From a checkpoint of a small self-supervised image encoder: moe top_k, 21300 steps.
Rows from block 3 of a small self-supervised image encoder, named by matrix and row number. Rows with one number within an expert belong to one neuron, the router's apart. Each number is 128 + 32 x the weight over its row's rms, rounded and kept within 0 to 255. All counts start at 0. Numbers have three digits each. After the name is the row's rms in percent of the matrix's.
Before each expert's rows are labels from the 100 images, of 14848, where the router gives the expert most weight on average: "peak at" is the part of the image that holds the peak. Only what is clearly more common there than usual is listed. The data: microscope photos of single blood and bone marrow cells.
# router: router (model.blocks.3.mlp.router.weight, 16x256, trained with AdamW), inputs 192-255
# up: expert up (model.blocks.3.mlp.up, 16x64x256), inputs 192-255
# down: expert down (model.blocks.3.mlp.down, 16x256x64, transposed), outputs 192-255

# expert 12
peak at: top left
router.12 104:127042055159104137145139119119143152131128132067082147166144111109147155075124132054081140051128118119188100159108140146074173116161128097091119121140126169178165144113109102113164124125146161
up.0 108:066150060083151120121082115145094118158099210093128112170113178130121161187134088093131142087124130105127150171144100129112110116112158068069131184177125199107144140148124202168096120137133185
down.0 111:054144126208152027110165153092132112137136109175072121159083104130092091157078127105107125109107148118152117041103069099069165109120166129174091097052116116149142120105118098080072084139157122
up.1 100:117166196114127120116081153131088197156182146191146177130143124064126113097092114137211138145082097118112143120163088120117127120110103154164169152093114148072182099144126162134142100137111096
down.1 089:117200139087108182166105131211131083136091131161137103101119151171171156102132188115085110172168148093088165083075168124101136115116085194056117154084157145157151128158098140152100123153079106
up.2 103:154108112144103124115112152085092195126160160081113048114093152115109116122135164087124156100106157131123096094094120130143138122106103112125175139133134088167167103129133118114112123125167143
down.2 105:158153135084122153146094108105135159119120174127120079185153136064110072107097156135079134157198073087131133145148164132126129137121102132087129119101114106163127148173154176126097145167148142
up.3 065:176101149109114084170129132072221153121120124092130168127119130130142114140139133128134122126105094151090081189086137167101092145106181206160183130111165189094153186091110128104099158135124185
down.3 059:154143154109104134206124139094071032112122165125113156151120162111134125105098088154175083181099135143111205127119146147118086128123081124156159168128187063143143119182064152144146082112140111
up.4 103:136088117112165096113154141095149104149147173167133106102126096145125108112087117129097111096118072122122151120176155198119154116074156120168082091107136094083103108036156102146085147142090106
down.4 095:119084091113164160128141060143154154142121093096144122193125133134077152134094147105102089108095129199133137104107139182111173134127144079101110095191097083143139097131111109118140170164111098
up.5 100:127135128105153109141152135109155151127112122109163139179133138130147148126140135115118122140189100156189118089133134122147162127138129146074178034163091107086147131090122101090136141175186098
down.5 101:125099084058112131117124092102145162183139158127147153075118104123140139094157127105161075102110152191159066186100135123131180122130132111139148124166067134090095147068165118136132171087127181
up.6 096:156066176090111070113166195133119118154177161055138075153142114148095200146136145124076094109146135065136109135158151140123126061173141076095130098202154153139178138119090100152065123099164137
down.6 086:127112140119230169116136138137138137104102183063121180117112123139085117152075128164124101155110115156128145102143070143067134186102095123109175088132148207162137153103157112170117157072078110
up.7 102:136157070157098116152141145128119128128165106161147189156094150101091123055147157138118167122113163122128142104123158067126104145126072154138066130147114155138120085168146149169101043067123141
down.7 107:097114158188088122168143108226149117101150100166156126075123161175128139108103121181142166088108112090173194132093125071132128034115185128123132138087172106161141126111146119136168078158139125
up.8 111:088134083164124135147140108135120134091164114039154139140092169155145151118099132138130176105197110111119131114045115091135111131063117075117117166155039148094155106152150162182142109072064121
down.8 112:115137110139121113141114188136099177107074131134092194144162097143098102128104094079113086119135100141148131153130143082159157084120092143106097056053088105131080120074122161102090078139137146

# expert 4
peak at: top centre
router.4 099:111118141116171127125169120125150108104133111169186155177115124134058189167083076142088178068125126161133114104168132122126157164128162101168195119135130089118138097132149146104142105181135102
up.0 104:090138175130129152120192094134126160124159122108122128159151091102154201153126121061118134168119139123115126184128086148133161135124121094064163131193114190128188116137108102113090174145158140
down.0 105:139171160150133114162151151076128091170127172111097159074103112144094135175145123119161038126096103096107148131163165108107147106158183092136149097175125116095135119096090139137114092144138139
up.1 102:106112171123166184161120110094054105140090127090154113113083096191078200126131197127130136125139097104123140165110157134084138149102120127119186101076137094099127160087121111109059147138124130
down.1 106:080152053128124163168076162065093077146123120122109113163118125132129052132086140097116147115181051122117180104183104180153126109106144123122103148160155095146110167161105167127125145130091129
up.2 102:139131114119121095170128145080094125145169158102174087150128126084112125163090061165137144075139113078173159043106166128079180113098168123076155039215088057154135035068159128106082138137115162
down.2 111:142094126115116167165135119139145160141162092169141157126123105089092115111113148092094173146160144133107125067122165155180103140133129151132117139118094150098133114153162130110071146109138042
up.3 103:119133129138067120143147064134133126133102078145119164075150149154137092084069151088094106132155091151098118126136133147103171148086150164124153095103159146100059098098181134105130076145128126
down.3 103:166177150137190146131207118143134131142173110140141089165078175166162137067111085161132137171111053138133123151113151106098146148141122113117139100112062156174081144116138140118127137141150094
up.4 115:086115139186139090143080157157111162119123106113081129118154173092062127114166071137154171094141064087187144145134088104130125178166087148046184131113133164176133133166125094125102131152206168
down.4 111:179104152114119089084176133114145086125065125117085115116159079189110060089168204141131157144106152145115128125108168077133119165174185112101115144111079145067125131169175097162151083133117152
up.5 110:125118136063157113130123085152105075129106097197135119124189120154148233092072120091115110092084173186128141102079152116182135135103170124153117153113107204182082125133162128166076127176162116
down.5 112:119123192157108156138177154162183065151119100153128108178136168113167112076104101125116167061101151085082127130180123074180109079129131156130139146153161121087117152081142140132116147156164136
up.6 105:126070153155145118146095148149107150166133165077117150146140125123140101164133237132106100097160175146165093088092129093150121164117153155136104140147137141046115113127116152142101114102135141
down.6 101:103116097156114128122164120108114156129088100145101086139159089114147161097130103105097114098086105146127162183145169057192125146196133139168102142137116122116110135127144093067130150145195143
up.7 103:124165155141137114152145134076138135118166185166071113135067130147143119162111167124177104108147154119085154131141121109120109069192113156185117189129166144084064139191159152076143158119135088
down.7 103:136125153099127124167113149149143160127133168190103094141189100157049128086137184115175160155126166102079131116125120194175069123139113142167167164149137096108161135200123106094066110123068128
up.8 104:162106149133132105143126135140138146094171088194176105150138141145154049122111151165137152090184189150102097171135110118121141165207136145174206141157170140144088140102152074085122111163084123
down.8 113:096154176126121075127084096135126119151149158093093101119122096161124117171164151162122143133091141143124106119115097132121180128144089215094136177082122101124159143155190121081131125040134147

# expert 3
peak at: top centre
router.3 112:102156086138099094130113095149086160155143170181167128151127117114137080172093128143182130188107186122077139125129124119163160110114165142105146126123094064153146112101162158093151139125190112
up.0 101:206094196163147113089179126174162133174130088145117122121083112151153131131095124069125094161102137107168088041151163131169090130144105176143167144161150106143085123106095203095142162153158130
down.0 109:166101117147121131138142091102122090103125151105151120117075108122152146121121097198128103116149108123137041070134185128128084151155162118196082089127122123123097105100132161131131122147163105
up.1 078:094104164122107116167154078159151084115154099076105063115114129099129150195098116124125098060110134142180136130108124130174098127153123124167158114131099103113148182127143079156143118141124150
down.1 050:159134163130096082109142060132052208131118136128119099113131118150089184136137115104166125077155148063167135167112137067068078133110124093152160136102158106050096122120138114106137112107150111
up.2 104:169129149173079110091130133123183055177106105126079187095141116123116103093071133143130109167176177147155115087167076149072108159204102071090117196134126182138087150055133083075148108086105134
down.2 106:134084099150097085132112115158150186125138105200049046125140175103140165129110139116144111111163127089203133116130106104128131131104111097120053122191059143187153149113163135110132147221104100
up.3 101:070152169020130134130102128075166205060110129127063146085117173114129124086085092057145150201179163158147132149108131135094084128070145138131140122061173160182171128121138143161087133139066149
down.3 096:127143105102066093113088045169122075120107156115124142157111091124165189103132188115140115067154176151110118058136053129130131153128073189121136185142148163118157157087129086170112129153094140
up.4 108:119153148158140182106100138139174074148121152164124173158098148117153140080135097102150173118118109077139164141127096094162087129158140167050124145158152171113135101155124117097180157136166129
down.4 105:127110161064123140097123142111134157101128166123076142124220102085097093143107136129162130126150145122099124151148132105100138133133147129100100150106146118139206128141146174138170135108138138
up.5 086:106100107143102119161198143058090120107160063120146134128139142075125190136081108062116159093144157099131157136107100159077138093164147153129124133092114163120184164140102101141119148104164170
down.5 058:133122081125138166151169070182126105116147162085084130126068144150156093216111149125011125168076153085128099124138109087122127117097191154098146127115146120160122163093163113170089082120175098
up.6 113:131112131180149114114078120101238156152185132122105083167173144115126099146144143088109168101125100138125092131128131097144112098078124137162096114144127125148123157072139195087145093151121138
down.6 110:098128107100149162107123115131079185127178127135165141106104080103080159075087154167146189089115128130120122100124106126072149146162133141183139092105067055142120204096096096140142114091092093
up.7 109:110110133129087135134133128220118122112134107072093136173112117109148112155118180093086098054186096075108095100138136096160135098166094100105108123181112107080152143045156132185117083145128088
down.7 110:108121123090108094126113081094067151093145133106112154090127091111115135113105163130120157142116097137078131167171141091124167102131061083159163085113112078076089136147131085114111084208135203
up.8 123:130118138156163132155189103129171119137111101125171199134132146136194144156171179112099182154111079179190065114102056133193108182142093155167122128120133127105151165091139059144077131094061161
down.8 116:117126165112130086173165150125075128144093086142151131133052110123091210110093137054074212132116125153149127120114130141136118162106162136153148144110061151107149124083125118138087115156118109

# expert 10
peak at: top left
router.10 101:147118140062135178153164108157148080131069126090100092115082122124132136109091114110065121230088146137134120115120177152167140131048138118082152114129171107132115092141172086163068138125106101
up.0 104:121105118133123076134105104159146158067089175115111157098141144182127122069113130137144162094119182181132112126109124124122166137202113093112153128101139181110091142101122155110148176127179169
down.0 104:176146119094109138107176127079114162096158151100181126121128156115144120135083101101097179141122185166114132117159109143117157168120100103175153135112119110135178126113078165164097104135147114
up.1 065:090125118176157067141148107118127138077098147079126165168091144107125081166135114103195105104105134156118119181092145159183121151122179105077164133120127089099150096068106154128136150128084145
down.1 060:148107138161134133119083142126141097127125173141178133160162129183124163101110110161161148159157132107099133104120061167070131155092175100122114199106130124123134054167081181132132178137066116
up.2 101:132114195079116168144158129177108096153153107159091100155095100196140197044119065120172113164034135133151104186106126175170166140086112136118126106119134120139142055161161159155114141157087158
down.2 103:096133109162121142145143150078135056093071192147117208148142200118129073117169131097095069078171163109097078097156124071156132136157111124139112148128214130066074156130108132090149175106119145
up.3 096:107128106087130179109066144103166106124175095138117118169141094134084150110182122059102186144129141079128147104131174110116210132142088092163110103171127108130160131141137125105046129127093148
down.3 089:133117143078090128111113144119165160120192136122172124194135144083111146142087107130112103094116077147103133106158125145191142116093144136109153137144065118123124122104104132158182098120152068
up.4 113:119112137145169159197170196084114095146139132126168060162133128108134127186094113160110093118185142120151100121129153087099111109123172098096100159105177175127101151146130149101056057119089056
down.4 112:211125119204120099142132126118119150124117117121140109121159088071099133116152104131086069194145146117156124130137110062071159127149170132107113091104121172176118114145128198082179133115106079
up.5 094:095174135166108156161100172115173109110123170098102084108139122118112090132108139196167152184132152139118120134094121144068117096101118159097126129131119103113116150134116078145213143143123102
down.5 101:128087181142166136106220177122137094153120131140104126077118144101134079117187123143139110093071162157098118200195176117155127179131119138061107132159108115093146117127099118153152180147156141
up.6 109:102155103124122119099133091146113143161135111110134149151084112122117130121135106171177131121047076134152128094173143151145146120142152161156112157124081068223087095119130144105104171117128122
down.6 101:126128128123074082120125074097084094127120145150136114141087102112093110104162093147181139157103113133074130104150118098118182134147093151133136127166095101092098085128158142138175152103160120
up.7 094:143109077141182105198132169095147115167113089136130142105163148108146075148150193153126074120128159157107073131146127156054091126126143149139137113125110130117149200096105083191153140200113101
down.7 096:081100141116178111119182138134119137133161121073131105114119185153149081108143190119111146137123116123149129131147129060106154020137123109124128104152116118124079161168124163108166137117200183
up.8 111:129074115117174146110185146117141157081134192098069064094128150137111140122125159161101117109090152145125214116180146162119118125117133116080085156170151078116133154124122122117139128057106099
down.8 120:082167127140146118140062073118142122115082116174114126116153103079130106158115129065164123119088140113120135140093125120179169132111124120124121060149146111135157101122183039110125054152172126

# expert 9
peak at: top centre; top left
router.9 104:129167100130160114135133133101175084099113125130133135105154143118182090110140147129163122097118117135126096119164110124118125175153127108157094114142089173054064151116094139104157111134113086
up.0 098:131143115081129136165147085131120147101056140118191092099097095074086047133092137133132118196132090102129119174166103112160132111223121184118172118138117123111137095102101123122188061174078187
down.0 094:121150151139086175161125183121126207158106173170146127083144103123135136086118095177135103113149136141164137132170123132136176108147104132176085112136109132067140113149126115137144105100142108
up.1 095:148132093177104112109125118146127111088094123087176137127104083127155141084129103108111128074113173174108168099129057095135152133116134110135130076100087088147050111108118126113125171134129159
down.1 083:144091141084115117151097090095169215130104146082127132131127067133065226083118131107110111119126148164139106157109087181104106137120161115143179114093115148163119185110139110049111113133153171
up.2 098:145102129124148062151135162113114110118138121158138166110129131090117125128121181131142104144103111180120068092181095092115105155136144168191148181104163157166081166116101061191153126051115189
down.2 096:109116108105102081155082159122062074163143153123130111113126141162132110124148078103125119149120150112127128125139130120178098144147132135136155124153094143164192171122185184152074163128121107
up.3 109:140062148133103127144137119134144135134120142099102117096159063138130170081082078065116133131133131158099146084134108127111064167117104078092151143159135115170109044139121079107112156121139114
down.3 109:123181099119090054084066132172104111118105119046149122103100133127071110135139140093122119154160136097118140144080109084126191119131136151154090140085126141180120145140107131132170119162096159
up.4 115:110128080162102113124115147146129108214097149205084096104169147075127088160152186123152110127147183032119118155152100125120148110102122096058140133156084144063103105175139135148114097124141111
down.4 123:138084147118163096188134073134090167079130189170102171127108106109175140120108123134195129120120139132085143131117130145144078140121159080135170148141077095132147061144203075094101100161094137
up.5 106:144157128108125120106187122130125127133095124131151077168102192083122153139190086085128165150152110103219146144179158039111114112152111131134139118145056106109120057184109111109091129183149178
down.5 103:161129072106076070177050201108100080143135084124071149064162105134098096132148188121133161143130107154083106131151105144128134105055124098139108125172132118134107141141107109143180149100142147
up.6 101:159169136093095145149141127112105172145182117059112146105142092115134114104152157110151099135148071105151115140092155095167109093084108131092142070122108092135147130107108151158173109144141114
down.6 098:165086143142103114064150107088096146202173139120095158139146107115161070143158141104158061078132150117097080066149174102140131116097143148099023140189070119105168091127133071091115135078178161
up.7 110:118155123142138136158115116152144155147146127137121090137118160099113087143126134148128147141063146119156073122128185158098140156188153134135116105144157098109173174120167172159138112137083081
down.7 111:188133166111155171079140158159166124152200120120136151131093070131125166096067151054141117138203115125144158158083172183134086150116149127137160160103149161138154062122116092148105090124140034
up.8 106:199128132148123099120126147097121188099171113177087184132192120098165105161140115132127144106199098187155124091159073143126141111094092121173104110144132138145124125203172132130090105111079052
down.8 097:133092137111115116119142091159065148109137115172087112110084120157121157136070072151092129173147135189205103113171091134120185136116166148131102114104107130158143102112175135107040134169119180

# expert 0
peak at: top left
router.0 100:128116180184126149138124179145107157129177191112084186113099161116166092111113151112175121179109147121146089150151075130129023101106145104124092107131138141114050108151128064095088075117098134
up.0 105:112139136147114123149104144113101086126074136173143163156091129127124133098179135179155143141124143133087166197081137142098123162108118116102141171095190190086125143173122127189103192149118119
down.0 107:098157127099144121139127098113148103091152121128213142137171076085077062155124095096171137151156136168102146115144103155095108127147116151144170106132138083166150068151118106086072165227137138
up.1 107:087177104095092131092214130110120130133135138082127110146085114124183110106140148166111099145046069086164089185093131157150198117167198109136124101089121117108128184121079150116135113150136147
down.1 107:096183105138107124150169157129095163088151172084142199155117097077152108102151162169140161174127118108115124139089167135144150125123112169171102138190135139153103177063143174132156149139105131
up.2 079:092093131106160156115165158160125091124150134181135073131115111133119150150107185156064110152166102120111097181092171182111123122110115127093148126068147157123095088060121179151108097166146146
down.2 066:086099149109128138088071167055187113118128123093071142145143149120130157102120085137171152141101126155118097154106182076114101091135130155175113128117135088150121167161151175135101126158094165
up.3 100:119089098166117136122115134126155111135105141152074083201122130070149157088168123116125191123132127128137054121122129051129119135146196148102158114059129168102124175149155079117128085108155158
down.3 099:129127192101126112129110063197131066216132200111127137124118111075131124095150100174103091165068199154134161127149127092125152140132099080170077134136136117111155120071147149151150163080143133
up.4 122:093151126127118171113155120164157151148117158158135090073094190107147122150135155148159145190121156149126097152053176108096097107136207136083174201074113125122046129192143137075134173159139187
down.4 123:150124149157177126138145133120126117133099095116141143109101132144148145082149129127142171119137089159154103159148113122091106129124138081142132159107144140110042090161102121114131144122102153
up.5 098:170088097080155173106106138164142119126127090096078093108176163173159101087142166164142088121106092107112114126111144113124125116113134108146134126098130130137142090151076155149167109172112130
down.5 089:143124122100077124134125091130132142148102100186107121083140119011063102111097156083111152054131097115122147121140099101114127125131085138178102123160138101107152141111148141142118083178140141
up.6 102:159101142098124104131193135131077139090122110150079126124152131144126101101112136140163127120130138157148075098134122172200136132093084118156141158063148084159121089132095125140102069053099188
down.6 101:116095162138138153155146122075164099143103101103132120045192040128078115099117066122191089103130069136123092124121088066077131149151105101128130102126129127126169136102173168138088097079163080
up.7 102:117108127127133097122116155068179167110202119138195159113162147103122170099135152141094109116163145069115124136078158107122110123092071115105102094133142184126141115125090066110110140077126154
down.7 107:126144186151165165140200142170124109146090126125140169118089110191144135123192098119144066143129130106143117124081164166133130109077156125122147110145127167110107082121141140136149156144126097
up.8 107:167113142099137119139141113131103147110145126137146130146177168111153081123120133135138064154056115169090160107114138102173119134156169205129083109141125134097124108151073138156186124064096176
down.8 094:105097074151134103084124143172143139121112162167099139125160123169090121119117119105114131203104152107138119071109123104093145152151101141141104104108108110085083093149138065108196123098131056

# expert 5
peak at: top left
router.5 100:118167225137126169117088127145127119103077109103066086114131159185115092091174148172193149141144137107152140132031179138119206145100072184100127162120158130075135113155134138144127116165078148
up.0 096:146124135138098111190127150118113150069154121118107124142039089106109124074081141160113132112116138099115104144129148150107113118080116110118101117131067115121040129162158146151153145108138089
down.0 094:081130128126108121093070135091126085130140147119169088190154194110141060150205124134115158153135099156182136135123113169164166151120154154142096110131109104131154122089119124191071148043166128
up.1 111:137162128136129113137142129132100143120113143100141159104130159163146133144138128117136092171123082148072100087182099069202137127113161080138179126148104082101060082170121147061108089138194125
down.1 106:119146102176166081105161180114161144101122107124096187092146046156165160147142137136170112105164078104093070129202055142152125145140154148117154144097141109113103133154122176123139096103076106
up.2 091:093095123135145125107081105089125094112143108101108136132080147138120194121111124115084098152139123079167116106164075098128069135109088089183152126121094194100160154112133135198149091104114101
down.2 100:216142159067121135120202092104153111147139063100113129108131063094105102117112126146192151116096120117123194152097169107146198136154147155123167124110107112157143121109137132066130114123103121
up.3 097:102108141119145108164172154110152100152121131077149167111124125145116143171127103099122159111077109160167105142129123122087086067138119087166226092125182105143142154173119083143109090173110162
down.3 097:124108141126174122111162121078025164180170103149134119160091138192104145110152185067185109129158130121098143090149088188093110140129121099112156133117114104166164144137133130179145115136129129
up.4 094:133102065081155133098109206097091128168185213142104106189065118098119109123164146098165123085114090156122165113188125086122130147049164040185139192101166112156118093125163119125096087081140157
down.4 092:141162101070096164123093150198139141143181115134135156079128151126133142122105103170167108129181078143085131111115144172120155145135106154147175133107049166145095124161129159142153101121130128
up.5 095:081114099128121124126102104144102108128130096109117130123141177139120105079153216183199115106140137056141110093173085174147155092088109089132134136100073053113167125147178169120159066180142159
down.5 103:120123139121087118170097150097088178134171151127116097111123105126079134099082114116158116150125092136132140114171164100133110065069175129147152099076101048176121125082190165126081125155127185
up.6 116:085152098143154076157153141163095117070091132125092142152063174144127143139096170191177158127151159130091083087103131125175183128155123104087120071075115179110122095142136181111130150096136165
down.6 107:135081107108109152138119144156136144158157113080102122129130091193082184173127098049087122109135141113169186169122168156143125140100113102131171126201146090124161108084109146091119147109110127
up.7 102:096089117145086072164083113130182107096108111126134060149111150119096136117110148138146174093146125083205095100138229069128144119179120108137142159088146172123151157073064124127115101099117139
down.7 110:119133121106086132093165223123122168090144144117155165149155119127142082120115119127125110143107098118114153091171132114089135096159063108135128186154110123145191117115154078149092074165133118
up.8 102:102105143113079157170111153223173118163127098143139132176120106126104100170122148197097150152139104142209073164109177115115116148140175125112135182145125131146128108128092102085116158168125125
down.8 098:122125114133149110129136098111084101087068135160135132110109162138071049184180118140083155152113152102138168090178121189184141112114074127124113187150127084124164136070085119139065131075150103

# expert 8
peak at: top left
router.8 091:097105161190172086083138193130117089137133155090098116125109105149181144170103111108128119089116166105135135187086087102156109109113152128128113148100169211173114109105150181102150163084162133
up.0 106:131120137062122054142123150141133101182176107171163147142123155156160105162163140138131064101141191187123117116138133157116141120153111196132064117098197139129101210106145128120079180111096118
down.0 101:157111086159124170119118175120103105139121171152137096110105100147091149156096131123158140090108164133126197109084120149141119121183103142109153179156139156162186164090131173161090079072088135
up.1 103:115103069081117094125195135181104176092097139113150112135127123129081115129163155103115142138094126100122127096127089196163084202161142123102171111050094134160126080176188148159130103156117151
down.1 109:117096080162068109170129114165109133139135124086142153141094127099147141051118178109091141109127059115127125182126117095098123135132141107167197115142090076105118132155076071138154173160164104
up.2 044:100090147065116139099107078083184100106175107153108149189155115086162175125155103153179131094128130076130081126144111174146107160139120103158133114136145133156163234129107121132139065197125179
down.2 027:158137141112116130161191082112096088133161107133069153058164088084172204113113069172118176068093073140106116091174129156136144157090179143145168145107104145112132099167141180121142191181193087
up.3 104:179183119108076193184102081173122146128161157098111143093076122138101123154114129137163139158155147117172141167102108124149131119192059137172133136163152096164077180111141168163093184120108175
down.3 119:172113095122104156129081077094147080196101162114143159137149112117117160185138119105118131113127169089189126127172130155122100126120125119063135166120102164116191194151166152132114116156116114
up.4 102:124078152173162113152106120099111130076148159122110120097183172142189120105123156154109124152121150159136115135136166145137152134068180138128134101111167102087131185142185088128122163119152119
down.4 118:122176124105124144106091178190201109109128117133116100171119149082103130108137074094170135175145125146119123118188150127190169138113083152163142136108116083127085151094061120076128160075161099
up.5 104:109092150120186141040133116120163192132170135138066135081177117104190110125141060121138179193119125105154118120178110085131134115121151100108105128118126134120149086188157132124083125117110137
down.5 110:076115143135142172154138130170059136157096086135120140126149127103128101106165114157130150100111120181093152092185120130156121165175113230122140130151134103186134067142106154146106162125096115
up.6 099:088174035101131097153155165118117142093180074080125117084119117127047120134171096125103151129092156074137119099149166189142117204170114144138111141120173113114160165079155160155123161095137092
down.6 071:154114135118091182169116131072139133113124167147107118126109148178077179173177149186105130085154169191158169080196070151166124140149097106167131140135131130131051168162090100065114096190114117
up.7 112:150158140083137142114115118124148060121139116145166150136141167099157096128135151100151130168094170071100073145143137164142155137169188110114119145117103133141101113146179121124089169156104142
down.7 114:093132112152074138063122116138131093128112117156149072135129137117181120155172120107057157137072151120168111131145086114146142173120080178135129163155115108122136126080242073151187152108092126
up.8 106:112077131111081103132152153084139118115109137157111110107144129137097149120104110130086134115160114132080119170111115134196118144104117142069165083135192131084225170159096159064162116120130100
down.8 103:089087047117169073145086162109092118108193143106180169107138127096175147125095133103073113108158129074149135127144112171127117127127155056155155136094144202080131098133146133110092097166138128

# expert 15
peak at: top left
router.15 102:131128162140139104143123106137081067104060100077172125176119117155151181115209128128120169133126167156087150126129064147106058136081108096112141193143126147203133097130131113176126169079190119
up.0 118:143174156096069069097083169115178142117110104181130103154146155148077121086169151133194131129201155120083129107167127138162124139161150122115066123112070130134142143094190165112141131095122117
down.0 104:123115073114135140099171089078143139121158104094141107144074101067063104105051186149129205124078048136125197076135106113148137133100126171145158174151106143136140110154134115103097121149129145
up.1 098:153141122132073184140170134160173108190147083163103155098125209123156076146135106185118109058117191201112113115140094098166216106171170107122157135154132135121158094171133138098158115179113147
down.1 095:090137117155110111115136175137133097149107149160144118089138127065155101058132140161082112170132143110122123215130151082104174183160117097148115122136102111083153110145117132141174117124138061
up.2 123:160095061124150083096104068126127095128130152115112101119115114144152129140114105165118161084100159106120189132202092109135147099147103112107129111118138110111108124164143085098111126095140107
down.2 133:110116089091105137192061119100145123160148165145140167116152114143077071099142111140163145055126136077101143147155115102140179091133110063132114062161121127126171128144155098072145093127058083
up.3 099:096120099179158134180129090118070138102121121059120125140143167168121178101077113176095172117093100099120149114177119099129134099061129081099155082197077120135196065168142101115109076122093165
down.3 101:090119112089160117114166126117110103130145099142178086154153097101121163187167117109073211150111087112151107094136087164148086120070094177108134096118173112094080117112093106146087151158112173
up.4 100:107197174110122145174113127112138122136158141084123103076171159121144082144092155175187151165132095143114109092192098145126085143123109137106161125095057111122085071177131094118093108177151112
down.4 100:087164102062154124122159089103097094126139104120130123092131102096111112094103112112143177149050063124115089112097152129161112072136155154153106173121122096129138106120164133159134135127133092
up.5 059:106071133109124138105128171168134123090061151190119111116114071096134149142136128116110102181086172134127084158051114146122120183159174088125149165102130159066109212124145088145142162133168192
down.5 056:130164108175132084122107132089148136166130137156152115155150134157148140166133132089108090143100134133116131108161135141111138115154106131066130137099140079105159068106128133189047168124070151
up.6 098:160135111103137150119102068115175154116183116100153089126056088094095165128112125140120074100160137048200132068141141133135191143168112112127083145128104122146116111089119153124166132151106111
down.6 095:157124138173149097084120173129181148126178084134120091076155129133141094119106117124138105099127118160089117125138128166139111158143091115124083139107130123113145130109114160084144153188106127
up.7 098:102095120132129095116170182145114086152133159204202086123139073097097131171145089126126117083114140085081141180119128110127160131168087160154086121112185151097108096161122169128081128137129085
down.7 097:119137126145109126162167098199133132087138105165094140104180095161158107123091133146169060140078150096102120111167141107134155113100145123110180137113171172132119103136099108134106139106190129
up.8 096:200141150155133101144159067145158191060126129127080076092121096188146060167124126197158171105106095117173165137174160086188097069115112162083153135125163077096079069094135139144114134142143135
down.8 106:126106145119108087141116059164094154167104205121124174171132084108134134123109159109166148111144147089140117148130132179107109124138126122128078126131139119061206092148121144112112105162093110

# expert 2
peak at: top centre
router.2 106:160105062119111154101099132145106149122185133135109078112160156098100087125088145160176097112158071116103111120133133142095121164145084141097163181124131157128155149151131129127124085134072104
up.0 103:154138045122095177124161129164083138132150139127109083143120109135128128119127126067131157182182192116118160161109103195087171147169140137123122121121131119146104138151143089172097110134079148
down.0 108:128133126140157117148138132123120140086191144138145145129082080094170120122088147118166084146167198103103152116203113115100129112129144127131153120093106130113108093143152083140159104114111205
up.1 091:120088150127166060191112120131129139137096158102097140152154161116135192154146189158087110112151145116115126146158119105175117157122151123128147106095092142163101129109109117094125099118243139
down.1 071:148091103034128158117141135127064120117138121107127095143137151120123073132137089154117093109179146108102091148136117121092188165128141103146039110180159124076191135108107171115155129094115095
up.2 097:162094124111156118176114186137109149179125144187131140137116184165150113122111136160137089144187141139175068165128140085144142154099182129112138108130150177103048174067158156152133131083063190
down.2 110:138170141115119079088123161149203117108166121157132115103172162124100088127107144198201166136085160140130108084117100183091184131103131229092095107157121104127113109107128112103116158136093111
up.3 112:109148135107076108061100104184129166137144190140137153108160121127130152177085120161153140079188136115121155093107160129122104099146139109073100159136042158102134119108172142104156067110132066
down.3 101:144145147123186122163183127102131123111145089156194158155123087083137075108133119103143142121025097147126163105089152168132145078102132191160136095098133118149111172130122115180139091153074157
up.4 110:162138111159062130077109167105147105128109150187142121134103169060096131093157125075122091156106235160119117110089102126113142101159182095110073144115098196143056151098142102128171093142141133
down.4 103:115116166097124166153170148122128133125179165177113128092131157159175141104092127068172142143102093114122090101161114164145111150116164135155113118155168056073126175159156189085173167118137132
up.5 113:051112147129101094155174194108119127078085173055110112126194128153107136166161118095148087115164093166109135184133088133136152125058086117119095087148127176167143123105144088160158120075173156
down.5 115:146119139123196112115123110097092166154120076151176168124099141118190188159131119111162189043144099078111108175163112131131129146105116097153171121113097160147151149044114122114117164118166131
up.6 112:109130114138109136107117083132139162114099150153081131090132096132044124161094120117091142100212100114155183102125132089141159096103088088149122127122071105172153132096159166128166171111144103
down.6 107:139153134075160138159155142119139122097102137161142132180140148126158119099102096119121108131064098139120125129099107119211102119088147149097157132092109190162128135139128137128107116094153092
up.7 105:174097082117130164133139177159127124128165113147028201114193129127159100091103113091134090150117077160082124083159133186132088117150157123134091117172092155121102122104094146126158095086105115
down.7 102:130117127084096136154166166127161092129165126134124109097140091105168090030141112146091173165156162081094153104118152137133079065138130150140111162137174160067124128143106175137163080111112194
up.8 104:166098116071099157184133110147191181175187135235128142136131122148153044119105159194096178115139191139093184118150143132171104112115148132204150153120137093166130125156085203142083130095185138
down.8 098:109137141106098150142078167142116118094120140156168086185142160179083068098121118215148090147155127072077125120134161142106148088127144165117132158076188131174162108135063175084136065154090083